config.yaml
encoder_arch: "convnext"
model: "contrastive audio-text model"
dataset: "synthesized solo parts of chorales (CocoChorales)"
train_examples: 39062
noise_aug: 0.002
n_mels: 64
hop_length: 320
input: "log_mel"
spec_augment: false
win_length: 512
tokenizer: "word"
vocab_size: 56
loss: "softmax"
embed_dim: 128
encoder_isotropic: false
encoder_norm: "layernorm"
encoder_activation: "relu"
encoder_mlp_ratio: 3
encoder_layer_scale_init: 0.1
encoder_inner_norm: false
encoder_patch_size: [4, 4]
encoder_conv_stem: true
encoder_depths: [5, 5, 5]
encoder_widths: [96, 192, 384]
encoder_kernel_size: 3
text_encoder_causal: false
text_encoder_width: 256
text_encoder_layers: 7
text_encoder_norm: "layernorm"
text_encoder_norm_position: "pre"
text_encoder_activation: "quick_gelu"
text_encoder_mlp_ratio: 2
text_encoder_head_dim: 32
text_encoder_fused_qkv: false
text_encoder_bias: "none"
text_encoder_qk_norm: false
text_encoder_parallel_block: false
text_encoder_inner_norm: false
text_encoder_positions: "learned"
init: "torch_default"
residual_init: "none"
optimizer: "cautious_adamw"
lr: 0.0016
beta1: 0.95
beta2: 0.98
eps: 1e-10
grad_clip: 0.5
steps: 11400
batch_size: 512
epochs: 149.4
lr_schedule: "linear"
final_lr_fraction: 0.01
warmup_steps: 570
weight_decay: 0.2
Rows from block 3 of the audio encoder of a small contrastive audio-text model, named by matrix and row number. Rows with one number belong to one neuron. Each number is 128 + 32 x the weight over its row's rms, rounded and kept within 0 to 255. All counts start at 0. Numbers have three digits each.
After each neuron's rows are labels from the 100 clips, of 14848, where the neuron reaches its highest value: "top examples" is what is common among them. Only what is clearly more common there than usual is listed. The data: synthesized solo parts of chorales (CocoChorales). In brackets: how many of the 100.
# fc1: MLP up (encoder.blocks.3.mlp.fc1.weight, 288x96), inputs 0-95
# fc2: MLP down (encoder.blocks.3.mlp.fc2.weight, 96x288, transposed), outputs 0-95

fc1.55:150116187111070151123121125140185139110096155169116147164143110206147138152110166110184133145089083105065114124154101110133145134108105129119086059117109148205174145154099144135096114117120127197127156082157134128117138080125147114127094200207148116103103123076098099124140120186114075140
fc2.55:149129155095120126151095106135136170121160117114107141165174111068135141164135142149136153109138157158162121118147079163101126034134108163219123162122160103109098109130159099104201150146113156174139128076114096119131089150054165099145130163140086105175110184120100108090218130135137082142
top examples: note D4 (90); cello (82); note C#4 (35)

fc1.200:135128122164140092183158159111120123120083111130150067102107124144107132103143126124136073157127100136162203127132176114115157171195181115040144126118085184162166106134144057157132122162119149125109178131125128127099075158147123107168110202152111141137130116157079123120046158116092178141
fc2.200:101112135116183067146085101119075097174061132142150111167103146103076088100126087129095167070066137152100107118122136115136127144122174119109126146194134172102123135099152125160107149107115162159072115115177149137112111067184071125208139100160156149116113111153101159104118160136172182163
top examples: oboe (83); note G4 (78); note B4 (33); note A4 (29)

fc1.268:144127139106052085110123155107171133120159198087085169096127171152096118065139104109115086129187101082181116088109125131092120097136118147092088154097078137140200113082150118144147129177152148116118114151143134115099116167154140118159134120112111084209137154150135165153151085140073199093
fc2.268:173173162071141111109115170168086103144159158172098154169110170127131068141166118086131155062136124114129107136146139147159104093151141110160137106125109070157095051100077164157107124147177131081155169097156077108087134081129140056174109174083119156153117169111141089153165114106105112136
top examples: note E4 (84); viola (37); note F#4 (29)

fc1.141:124194119139118069216131104124133120102139103132128130077084189139155136157127164115136154140143123127100110127092200142139189100146115083151156125182133104106090128120166139171118129069066145159087140082176149099130168104092241167122136100112127135158124161164139130132163101140116170132
fc2.141:124139115105118126167169115202208142149097109146129181152160115118155163111112080114120148189145178111098166103140099184148104137154105128139108114069152132024086173151098106104196121106122064123115134104105094117175168136094149142108115099087138065101094159128104145125142167119140100105
top examples: note G4 (64); viola (40); horn (26); note A4 (26)

fc1.167:094158174139120120129134129136108118053113114122114172091149099103118142110138105153135114118175082121089140114147175182129089105101145106173153126196124167079124178097165162210166134091131132107129101131164147102137208092079199103132095093101121053176094140099140102105138082125158144145
fc2.167:064098084124126116110148118104165108155081138154110159154114133170051160100152101093193133154151125149130146136140151131147125121127094138109112122170178114146119104088137108192105132119156029140105099177157094162073132083149103112173127091175147154094129152130099130166029180096133145143
top examples: note D5 (56); note E5 (45); flute (40); note G5 (33)

fc1.81:110150176158105106140100129123188098060082141117182132111116148163073102148112193124138140110072115119099153131140154118124154095100146135133155124118091128161113118174130105119160146084108173169118112125117131138150169132115123112089116116225184154089065134157036080182124156172085133167
fc2.81:117091216153124129119082115152062083069150152127100086184197131152176123173164125134154093099159123108144148126180112142176076128125081128186130094166081149125156114148094060148144098146092130116122157063113157128129083162151128137138137134119127074160133153099176133087134073122109138111
top examples: clarinet (72); note G4 (40); note C5 (33)

fc1.143:123233096123118089128145128153096089043147105139160124127111155138128105143092131094149110125124102129069155139162124182106111119143129123156091099121123147153117187225085135168152139089082122140159132127142163143115231098112124062154091142115178116127114141093139141155139157158140101081
fc2.143:141110138112075130143103128132167177108118170168154079139148149185111178144097050126176081131163122106145138083164118201146085104119073100111124130168117109094140150181137039144107176131110107117139106144078155130109126137102179118064095172116123128152099123126142176054100095133096128132
top examples: note G#4 (81); clarinet (37); trombone (31)

fc1.113:115145120118126154099172128100085195126069151132088088133090127152110103164078101104219139126139130144040129099143135119131144166125131059132133122143125073151139123172153155088159170093143097142121116066080109093115229118134103133197140136116084107164158072153140148119125120132129142139
fc2.113:090137144184153121103116142121086072144166192078150098133165061029146139166171128123062138144127129105102068150122113073078167119127155137140112158143117182112095183070139133121147147126155154097125134099104160132120126146120107148139097103153131154098149086093164064089151101151164167094
top examples: note C5 (60); note A#4 (45); note C#5 (38)

fc1.283:151153135143163159136239109157123154002116128139117091131142106110064145134126127154122073149150124128121131116145095129150139164140138133109145151105149093122137079095158058150139036094142101125150163103174070137127141126113129146148171140097174099130070168126160116117135157085140119158
fc2.283:105127116186126152133122095114101132162099124049122079082121071126113080088122158187122140110111151158126125120148121097153188144161139085146128120191118148143149121107198092139096148154101217176119113161102173134113041125124063100153133084168107180116114100166116134146100091135111147123
top examples: violin (54); note G#4 (51); note A#4 (31); note G4 (30)

fc1.52:076148167101098090112195179161161103115102112148159168140108117116069140122149133174145128134119058156144120155123142116129115133130130050119114162159103149116096190120191110195118137062124122173125112103135106080153151108083177148147122126112191075126078148150157060129150081082114130120
fc2.52:041025143144130105149122111136134088130129173144154093186160100162113131094170221121127093141102153138092139101157117155153125113080069145082093142171115121153154106105128104166082145120143097190155157121133100197140113135131093124155125086140152121118159147177098086078103149144127100121
top examples: note D5 (95); note E5 (37); flute (37); note C5 (28)

fc1.175:099130086147111138149119152142075097151122142162125135146000135201127160123128126168137101156115115115141159136079156203126117110132137110151126099180133183096105121164125100122110204149101136149105090171126141115143165150187144117114090124166140154149138063146085144130109211154123129148
fc2.175:140134119085197088164152111189068151173097160122130118111142144122149089085134095153119137112055187134085119118080135163115116188137218137171129134112099127140102115103150135149144118106148194112048128096174156074143147122136064137130116108097130133094115130165113118102142146090199154119
top examples: note F4 (51); horn (41); tuba (25)

fc1.150:148114113181136065142153171112108122117111120097119110083137145145100133110102113110148099161123127121188163109155162126101180187231190118081132132136127164149090143169129058128110116178079120123122148133115082119122122164171079136161094181140139126144101112194130143072060166139117142080
fc2.150:082121146101158085135058105131094108149103127153096126182154127104072094091158124133146180111075159139072135138153115075154126091138134154116120156210143152138119108101122129178111139099111138202094128096171151118103088083148075081224127117163117132104098166141112118134108156155190150157
top examples: oboe (46); note G#4 (38); note C5 (32); note A#4 (29)

fc1.72:140107110132057120132127162150128135147138224069072158100096199124114132075141138139102107157172144076158102091110118134086083102099104128075139158094140103141167107090122148142111127152174159123133076178127151128103107158149152145112175098082104036161169148153137170150161138109111156103
fc2.72:191174175105140120108098140161100095124141133138097130164115177116106100187175144088137149077151136125134113123152149174146096052151151115144139136115119104163107054092066165158128103132146130085124125071154077094099171122119141069164145193058111130190105166113139078131172127127109110123
top examples: note E4 (92); viola (76); note F#4 (28)

fc1.147:178180110136165124087116109081130139089119101075144063080090174126131164118100189097187115149182122072086124125101132169144109106160118145129166139120133101133128143172145116167159157082049162127213092110153131131140174097086161109116118095131134160124109186167126163155171135112120163105
fc2.147:087193120091166083181125078142158125178069141125075178147174091103098155111106101099146151127127184135094120159115110145122104143165125134145123179094173123100064112108174144162194138077084067143095060127124107076076158132084092122134116145140129138146130139134120137091150172107157164143
top examples: note G#4 (91); horn (68)

fc1.101:172129114125064104121137107109165122128128131091158175095152178157086154078135128120142119103211095060161124070168164126090121094148089109072068146112068134104196103079149133117096082156112191122126135112141154139106146127144148114123118158136130089193119171134138137142134082151113195093
fc2.101:149157122048134104138123165126102140150128154174116146160071149138096073131141102074154144055099125148103118144140138152161117106133160130121131140133127054168085070092080178140092148108181144116156149138181073076091164053153130054161134166106126178149096132133113119175132134117140109155
top examples: note E5 (86); flute (33); note F#5 (32); trumpet (26)

fc1.127:174128116092147178093146114106139213067148158110110106123098146139066121088110072112182112167135133107075134110070133166133089169185102070130125089132115110131111077199100109126124180112099103112198180087136111102147154110143143151212135151102162138144129122153138137151146112143148155129
fc2.127:147159105148134098123128096145155143173098186069105105098126038085106117085133075169105143105111157146136091133100151121113162085151141101193133140138195140147105131079168151083190132129140200121114094137097158121078090147072076145128187131115134163118105101132123095116169104080156163119
top examples: note B4 (57); note C5 (54); violin (44); note A4 (32)

fc1.82:154193133134110137164140145146122173092102172087117121139085113169132148137037065127165132159117105121101079086112139127093186153141159121141167139145116152138156119086192130205142142145079141172153155083148095097083190127139165111197115138122154109163105107141096119127071138139091172095
fc2.82:163081100158163126149157079112139153167093104083077142072161100134076160114112137151140149126154186088135112103097177213121153110106142103158188154138119116129093134121173133099125143182124181157126087148071105073108152159114082101112141123053132189138093097137062138106109133117097126131
top examples: note B4 (75); note C5 (63); violin (62); note A4 (40)

fc1.280:136144085095131104140086141132122094153133122129146136136146158137108120094112083165161121125119145138149182085092151123145107107190138152127144089149088095121158142191078093137110108101119090104140170185134141149108178156140115165255085119113077137104113110111098105169152145211135175099
fc2.280:111077135219093140123144130135114171096121159089150059105125088215117115117109120148125096090137106113111120117116122092175132160123087132132140109200113133160173143108150083123102118128127211146115094163092190199090098173123109134099120130118127089116121105169130184159083092126137184136
top examples: note E4 (41); note D4 (36); note B3 (31); note C4 (29)

fc1.135:109158093130117132183162150101102162087096198148113060134086133166150156149068174167113135163158112149124144098150143175143192113133140138082160088112148109123141116132129100120123176170095148186158127089166131092094142115141141119123103170190105156100107077171077096125105191170060116134
fc2.135:077148155134127056191114113176064095157076157152124104159143144133113106099167094081097172116099158148101125169126140133149140157106180119136097156165140167093089156128134113193110103137111154123097102124162115137099139063185075133169108107179138148093090102147120167103138185139175193158
top examples: note F4 (80); trombone (47); saxophone (31); note D#4 (28)

fc1.172:095110181159086116166108127089159140150123121120066149125111148119166148084127109099126164153142101147120112082130138181159110120127223146150107152088110183136235127070138156185144111097150152136131125112104105104098158141136140109099126151107073087184111146073150051108105077111141143141
fc2.172:100105083131144129088175149104170195204122154147136119107094087140093123085084098093136072175107110128118098125084139100127153098115162134108139144117175081189092142109102155077099181131189102127167181212113067106120136114098187112160135151129137168148152135112111109120160119136143076138
top examples: oboe (58); note G4 (55); note D#4 (38); note G#4 (25)

fc1.248:155132171110133094172165168166145201126066125080132097104150151121098121121096138129167169158120100145154115067072174121119130181123164058134153123118104097147133167123147087182143111135127138150087174100139060073120120126149148147219113153113141079136108129117093141130064086117105178141
fc2.248:114132120171146138130096112079074103129103176086114044131134102119099086111123169186076155095107151138105066098137130139162181139143159124162118143164142156150124128063176098116085168120103215200111114137101129132098104135144078158139116113107197131152114085105086123116117098141104181158
top examples: note B4 (70); note C5 (62); violin (55); note D5 (40)

fc1.250:214092125125121150115147120128107129176129133085054137088089203093113129122125129167132122147142140004098122111030135082092103165080103118126191121127185109166138130172118175085109105130141126165143122117119146147143123133139163146099131134127118097119108133115168147133117131158088105181
fc2.250:167138196101167144086133131085148109115107106093092080144144121084127146180120116099142088159133126120102109117155138204103099122096084138168143163105142167151113140161120093123200189115078165126101167128113118068160166143097140195122137136108110086190171090087120116077186086106088132136
top examples: note F#5 (73); instrument: violin (49); note E5 (40); trumpet (40)

fc1.40:166135136110156134133200131157129169048122114145128099130129114110093137115134125105154076129146064147152089143092075093132194205099128093123131166139168100110116134143183128132151054093120101142108117097186062112142107120177099175111180164104146087108108127171129189114133088085133142104
fc2.40:112124118168087141115118127113108052153133127091107061105120120116081125098136193187111131085135118134120106113177145119155170106210098137162149124158154169183141125056120116161090119130090182165139099139107115170074086105122060097161124087130127151089134128151084066150083137130092168116
top examples: note G#4 (41); note C4 (40); bassoon (39)

fc1.192:143150161101162143114210138172117218053093134136078100105087133121152140160114109115180107106158112156142124074116133114125181136082117066130118150116131099127140142142175084063173094057118108133103135052124066120133192119141121167160152163112139089161138119130141158109123100107122124132
fc2.192:092119120197137141109123120113077069137149173068141084095129084079108150130162174171069131102132117148118085131123121116102187151158137128167132135157138209144144159076154116137114135144144204136108091123103147144106095148134070161144119069140148164095167057104149077118125100135121194113
top examples: violin (42); note G#4 (36); note A4 (35); note C5 (29)

fc1.73:139147141104158125107166120198139199000136092112092097142139137110110109110129102145160093128183104148190116136083080111110180165089143137151123159111134124117100134138177081133157073096114086144094128108154067140108140156135126151134167152107155103153076139115145138139117095092120169123
fc2.73:114096107183086168123126136124114085113132117088131078097157120149098174091112194194141112079149129135160124124191125141159165107213067133146131102187154176155164113086155074117075126133107191154131080135078130157120100141109114094138132079110114145092133130143101090152075160115090161118
top examples: note G#4 (78); note A4 (33); note G4 (32); oboe (29)

fc1.122:143144123114130136121196180160174128088127093164126124142137100095100139138128188107169102127156054126149081165144130112131153202106127061148117151152158149140076196128205128173103084139138096174109099120163091100163114117169144135086148159125122100131032110082155105111106123101113147140
fc2.122:108091139159109097149119114098126067102154123141125085160086199124088180099172161114132140071144150131122145110186142127157166073117092121123098163143140173173135131099072138139064144099114165166187120128154079190104103102146098109140133137137090171142131123166071056125060135135078138144
top examples: note C5 (48); oboe (42); note G#4 (32); clarinet (28)

fc1.252:159127109134118045176134089098111127157077117107217091124117164111095144167157168122100185112123149132043168173138141147112117103138131124092113130126129127052092087125100090130143127118138126148103152089091122154128102166122151107128146123182111180115137123186102142182109194162077176165
fc2.252:097101152103092126195095112156095102094172162143071106171199161121135151129208072152155102151146130111134171141194112125157089114155109143158115127161090129137132182132063109095076142112079120177162179089118141083138127105144091122141148094106105091103134164104180129148063140142137154105
top examples: clarinet (66); note C#4 (59); note A4 (33)

fc1.247:161165147161140034168145179141152126110084118104156112096154149112106127105142107135118059138152103118167169102155172128139128140212174118072146137098060160106111132165169045147114124155106136111115181118144106153145078137134138132148120188156148078120107129146131136082091143098059167120
fc2.247:082116128101173083170073113145089128149070144154121139182134149110072073079147118139136182092072150139082131111148133093178129111131164117112136132194156143109108102081145132172090140112116155181079120089175129127104093080150070105208127107149150142112121167156133138106118168137179161177
top examples: trombone (48); note C4 (45); oboe (30); note G#4 (27)

fc1.105:142145154096159138146188122171111179008124113112157109175163147101136110141143151141138103117162083141133101149131110130123221153068125109131129151125134102105099177108192112132137082064143081179092130107157047148134141148147092152121162135093116071138097111137138147113127106088128159096
fc2.105:108118120171088154111102127107112067118147119095120084100132133113084184100162186175144144076151120129156144101197119150149163103207076149140114110183142166174182131101159103123082165119112175170153102130103143122108083113087076077139173097131110152092139111125107070147079133113093166093
top examples: note G#4 (58); violin (41); note A4 (36)

fc1.261:158133132140096130130246120152161113136112152138098161126130097070097128101110090150104143135172109094100124140114137083133104206168142019166084175091140158098101118149178153160119117130132108159125113129128070084156150114142140145095125133126184126194087115112133098129069087122130124152
fc2.261:088050122147103134126152134113113068135122176131095104136112092181110143113084245097122097088134105125112120100123142168139142188105103132081116124154105139174109127119101172188067127124180109110119129151148069195122129154157088142151128092141116127125149157154038107095116151155112134147
top examples: note A4 (56); note C#5 (51); oboe (49); note B4 (30)

fc1.245:117118118092150129098132124141129077220133119129126112130135174122099140085114142087210070141135128153152128078128113151148105140236181154096150068131143073106195144208083128121097169082111115112158184131129144107094155122130153142170108154137163148108161129104109123114133134168131148094
fc2.245:123106101199101164111133105109160180107103127111180067087088113205136145124064086156157122109144116126149140144114127104146137136139102145131141102168110119123144138111182079103100162138129174121121091197054183152100148127092183148048148131103125130128081157177126177178073131129107131129
top examples: note E4 (53); note B3 (46); cello (44); note D#4 (35)

fc1.100:052188123119146130103167143145159184152151160171153112154149125121147139122108146044132048141113093096116135145116130149125118196199141087072235145157089108133127149130073089120127096080119148171139140149144131099115106115164144139128123153141175076101143088135134129123115137107122126068
fc2.100:106128129163142118123142153151105064165100121119101122125140189172104101126114148074118119117140117120131097147165141141174114161163100107111174144092124192153130103128103095217129125156100117032082130149151136148115078138214115123195115081150118159087166118135175133122075159076095140167
top examples: note E4 (93); cello (43); note F#4 (31); viola (29)

fc1.183:094163128184137122124158103135090090139145104126127114136098114155121122127090056074153135111145129135153200111144086149137106121122167118121120081129128174126165153199106131109139147118109099134219158135138135113089198111121130013142096155130120162121151127078130128155116214173109079114
fc2.183:099118139156086147110192142132097201143092151113152070083130148160120117108102070131125121136151070125109065121095125086135131187121187102096147126132124111140107130118123092132065155159150191062134159192133159131103166125118142123061140147119162173098160079170197167135113174131105133130
top examples: note G4 (43); note B3 (39); oboe (36)

fc1.67:112102189133113118185156142097150167097109120141110158143128139148128163143103135148176176096084024101137120117129170144096168118095115123091136067110086165116124143129117145144152073102108145167104151122184136092130173075127172118119108140213129123089125157099068062127137096197155112131
fc2.67:145108171169122115085109128093110140142106111102069060161163095112106161165127163066127065183147107147131073128177128157123114064123084144131105189157165125182150133105048124182159105123113113118140181141121118144121124163128129136193098126174082097166108138119134135083144105182155087146
top examples: note F#5 (79); violin (70); note E5 (43)

fc1.98:117108175199069107237114137143189120126142162108109116116138176184160137146128146128108121103081133129186080111163138109085119082111135152134131118085072116146110142094107143117067138155137164114076185124100157116114130118163168135102183143139156053110140138146109146089127178121083146093
fc2.98:131163193147117134091072092167067108123159106141108127159112099083117068123137124161142159102123158136116114117145112052171124081175132092158141137184125112133101051098119097142160119133130146143116127085141140138135085111112115071217110155173111132158064170163138108179148134147167060133
top examples: note G#4 (48); oboe (42); note B4 (34); instrument: clarinet (29)

fc1.156:134134157112065113155115222153123152084161111130081159140129124162152140141143166167152162149108074121165073157112130109022160115090120128080183112170155160168098128112137170143167115124119107149139109130160141126151093097120126150136144104096103085072114164058147173178172150117112100098
fc2.156:155161210170113138073115139104078057125126090125094115181135151121134133193134144076125109123214114119149054115148151118132100083135080062129154117109123147140133078089087081214112129127095108097112119115144110180091120167130176144170151134137140113182153157137139116111121121141106106135
top examples: tuba (41); note C4 (41); note D5 (32)

fc1.278:154098107179156073177144154078125128140139119132113070095115165135143141133103106159120148201098109123181157104084152115107190170170151141077126120101156159196103159133152064151108121150056160140123170069156116118093095128162141110146100210162147136139113100141102090134070168146130146113
fc2.278:097092095136139099123113144098112115155059132150094104141085135133052103096113124122157119111101144098099116102121167117171167118139191104105105148153196171119133110099097145175081109121148186152117144123180119115096100089183080127215091110123179155161071144148077157084102131130156149181
top examples: oboe (61); note C5 (47); note A#4 (34); note C#5 (31)

fc1.228:128129158147064071130150153122148125111089144054163191100145180109122169120104133144126103095110081113084150085136169223126088087088182134160178128158074135061158135124149129144189115100123126120120104143161139089142157126094205103105136083114128103101130179110141152144158096109132125123
fc2.228:077123124138166112162086135140108087150125191117081176168133077203089108098146112120178093163106112136114140154136147133179091116129100122118067122154154094172119105088144105172103150114131000140093111136140120187076129145137099135192141132150132119141142119094131104104115144105167171166
top examples: note D5 (92); note C5 (39); oboe (34); flute (34)

fc1.84:122149133150115145119150148147135104120131118146136121162127112146137137110110054089144105145175146156125229143153107140161132096118136112097109040098099135115121142182100069098107165076111105118149137149160135082046146125140165064206086115115143144122170077119093129159157192190128098124
fc2.84:111093125147074122113143137115128150130128153108191045094104146148112163134135086112117101116151085129111092140097121086119158154083177124090125155145113137165134146125115118119042102142145164088138128208146151145091203117143148144026122152097136170093142092186183166152123180106111122130
top examples: note D5 (59); flute (50); note G5 (48); note F5 (32)

fc1.48:117118155101143127112226109122132220143131137117070074136128155120110138161135121101152106137126125152152085111104110087137128173112147104105140162128132067163200113149092117046143116074149119100119147063097066115140173114116145138176159166108157136105167115198144159106103101098152152091
fc2.48:124104141215126144110135129096093087165135170059135087080151017108151123162130143145084097135131109123127087163098117108115154172135116122126139120156116163101152172106176114127144137135139197101106112147065186165123098155125109181114101062151140143110130081116182128099158088137109179135
top examples: note B3 (42); note C#4 (34); cello (30)

fc1.1:084127146115071106180182187088119132098148167147117108118144165143115180106075122099172138130121090122144173080131176182136121129109224056129194094166109107113130135127123136160146098143130160127100111127137145102096170124114176092121083140147093058135122112128135080118137147161099132050
fc2.1:160113082137194136174121131130133124114121162116117170107147068174144063087091143192176171130079123187112175125044100149106123157093168104138095112172081095077118092158164123131148123088152090118078080112101173171141078129127137138137113139183149144157102144138108159095096147112142155122
top examples: note D5 (100); oboe (41); note C5 (36); flute (33)

fc1.180:159127152141092113137175142114155148115137179088129124122099132129115121125096115081151120159163115073106177129081156102105148173148130111121152143106090167142116082195184075160127140154078150127126152173207047079111083143147170089153092159113188136144136139148111146171038147145106153112
fc2.180:115139086114129113138104119143076101128156198132153114128142096105124102122155178140095128100107085118124134092121137177129169129102132211116144127214058113162101129092107146117068168151197174202163127132154091116113140090144076087135150137060167177144142081120103093129121095139102131092
top examples: note D5 (52); note B4 (50); oboe (46); violin (41)

fc1.168:094157163167131153138162097100182136098102144078159126090126147152121147105055076132126154136157112093074121131135189164138154115157148034152145100126086145142173097103112114150146113112105180174133172061107138101092167114121174104141126164123111073149098164128088073092110093175151171110
fc2.168:148131123093138109161067145096128178174119130136140145142117105145047071076102132125128134137060126115131109137166136147181105086156144154075093124113155038173122104083149145112081177119130100131098149123124161115166153127104093048164152160139076124098168173143090111154132190153158114158
top examples: note D4 (99); clarinet (96); note E4 (29)

fc1.33:147108147120129174118123119134088159038100166113134097186149148107145138109141137160104166106169158111075164092161096143115185113112142126119154104106146137048105151096164104136143120135172091159122137124142051127146206164143119109191160122119057088195112086089125102152122136139124185116
fc2.33:110145115096059117123115155078125096136161147133127106112147145100079184123185147159136148116168128113152120125176150166129150094194063143146077138171131125202152144128119173123055159109140133166191131144122113093105154100131094088134115108119129143102135059068079080161057142131105172129
top examples: note D#4 (58); clarinet (36); note C#4 (33); instrument: violin (32)

fc1.263:165125122092148149133189144185166197002110089159109128160075081126119096126131127156147087124165088158158129155115087116141162179087132132155107173123159126096105115117193106151118092103103075141093124114180095151118092117128135168109176170108186102132094123112133160120119104106132150144
fc2.263:093091109180082160119141138114102099122151117102128087092111128133091157087106200178153120055143124142145121116151117106161185110195086128140142105167179179173144090092129115144074120137133206140125106134104107142085068123117083082158118096135120159096127144169063090137064162149121147136
top examples: note G#4 (85); oboe (41); note G4 (34); note A4 (28)

fc1.158:107120150069113130109144119137096123138080166123104091128054127183092158100092129172141136118121161139110162132120146152083112113172128085115128077181118120139141134112163140086147097087113095117154127081115109108117199179148115110220116130161110119204149119198079099123137156212102163134
fc2.158:132065191122138098112067133088077089125115180115179085149103120147089123157153081132125136086102171146131096139088173130141103132095126141175106101184104147160159103113186111102107099133129207134034123127119183115124108128142078168134173170117165109108121102139085118127139135107160191114
top examples: note C5 (67); note A#4 (49); violin (45); note C#5 (44)

fc1.10:102109085126117088145166217149078140143106122136171113067036163128120216094116119137121116144149125133179181115090188137144161169176165147074126124125154122170154147140139107151131201155081103140126135115113139124122118134163156163149132172177104119132111078138093131083101163115084131115
fc2.10:106181145085189100138060085148103073141127147136097182180144132078109118136173094129123212124097165135077169146086118116113103118116155155160112143161114158099106080144129139165166118099142084138065121057212131103131127111129093100191140156142138142126111129105124085113143162098162159143
top examples: note C5 (49); note F4 (48); saxophone (32); oboe (25)

fc1.148:138138099107128150108125127145072109154132108137166137157136115117116159116101090109167129112154128139110209105134147102141113113176164107109111054165141082138130179216118157116115204082129097092131173155140140083075233121171121118209127152129120120094154104133103146110159158175104133112
fc2.148:130104115157141055143156141160114177113102159153164079129107171127111115087092083081140141122099111135055108123079094075163134123104211130099149150144111144166122116063134091127061120132125169092076113165181168127089185105155165127107145155089129183106137127167152169152112167123151118162
top examples: note E4 (41); note F#4 (31); trombone (26)

fc1.185:174202100187139113150130181147088121130104133165083126149079096211174130122101126133125048148121131082170157119158120178125148158125142162138142085117144185096104094146164096150118167169139098150085077127143142128152126131160100098098102120162165120161161091138113179050091156127142135092
fc2.185:166115176123189087161111119201040181174114096123163103122115140113128094101093120116099132097057127119126106123129131134102127173137157161119112135162099150077180136189131123153141107117135203119061138102136169145174129097154077112119130096160112150114124102190157154092158121147204133125
top examples: note F4 (92); trombone (27)

fc1.78:104118182148117171103103136134196127121113203077105160106116180094125091082141134106102145137137094127186074104148102124098112115102139157079122128081124139132241102090133155096100125177156175124147108127064119133121113169174096135129128138096066096169125137123163081168145098132126087155
fc2.78:163168165076123161063132156122131166129151134164105162145069140119123082169124095115186108132129150121152113153115097146138093104138157142121121083092131049139118064158074161107152146126165091088160197108132098063129162106088174091134118173096103128205111169094154110137184112123133105133
top examples: note G4 (98); clarinet (66); note F4 (37); viola (25)

fc1.23:116162121193131008185103147090155160137172094134126067077152174119132152167128115098128109126138127115170167128143131128117084157175121120034157133131123082168097156145126091141120149184088131148170160108098133150094083133127129141133105135159134150109147112143114155099128198123100102063
fc2.23:121135122117121122118159156157121150170078116191113111137098133061094118102113060104127160150115113108090130129105144067141114135157169086062138155129139144138146124125066151092140089134143135114112185131172125112145148053163090078174101097184092134106102161129087185152088206157189136159
top examples: trombone (65); note E4 (54); note C4 (38); note D4 (30)

fc1.110:109160162157115124148121126126118133118143140119083104064006112223100166103107123112159165167165121097144152128084092109149185184203136104100148130146139155143172147141129088159145100093125133128153163149134105111062138154154107125164109110151077146133105079097097161133111113161138130072
fc2.110:109165151162190100176126148176051142104141153066071096135165121123124094167136126171126186098138186118140149129145076159107096101092157156096129155181061146118089127131135118092103140103114184120095119085167132120143164162093175096118180180087147118162116160151158133138186135119124082125
top examples: note E5 (97); violin (65); note D5 (34); note F#5 (30)

fc1.136:187109137223107088202097161151123108137106188095148075058104175151134114147157151104105170094098141106091148175162123096075127087124145127107105124056113150103096134128121068141131121135128169111133170108097137154120090151136141108083156129159165125124154150175113156165098197122084116135
fc2.136:101117161093098148135103136128087100102147116182057129174160140105134088130177129164167129118119149123100146122161103094182097133183115131181127117168122119099138063120099113161146104118095142173144165084142173076149094049164068094196138095172113085129130180082146143159080148134145165138
top examples: note D5 (52); note B4 (52); clarinet (28); note C5 (27)

fc1.264:164242133105145086169151129118139139079154189138134078102119097111111093111098069077101086124187107131136127126107127131163121162154140120110150063194120103149129142100171116111199147114108121155175144117128102109087124090074134145125083127139115144128123172168116107143154194130102143059
fc2.264:083126095098116115158134134090177132181093092166114162107193086123127189121111111096132119212166144102146158150164145147124120110142122139107187159123184128107134173139136109066181132103071079132108123165106116095171156124106115101136128107163094100085156158135106157126089230107159147167
top examples: note E4 (55); note G#4 (46); trombone (41); oboe (41)

fc1.145:125118135066132144096207109155108192201141133124135113134129159105082094149141134134159086114102116168160070122104117117137106156129143098120126137132102052159178133190127121094128149082137080093112160075148077098107147135119137177208146147108190127088134137181119156145130069100134154085
fc2.145:138097139194111130143144153081098095141153180082118067087167049162151126140090130164096070120139106092125092142092096100141149171136104131124156120127136151114156174132175111104144150113112186099122123169030202173108101161122144160110126084130118114108119091104168141102143096119104196135
top examples: note B3 (41); note G4 (35); note A3 (35); cello (35)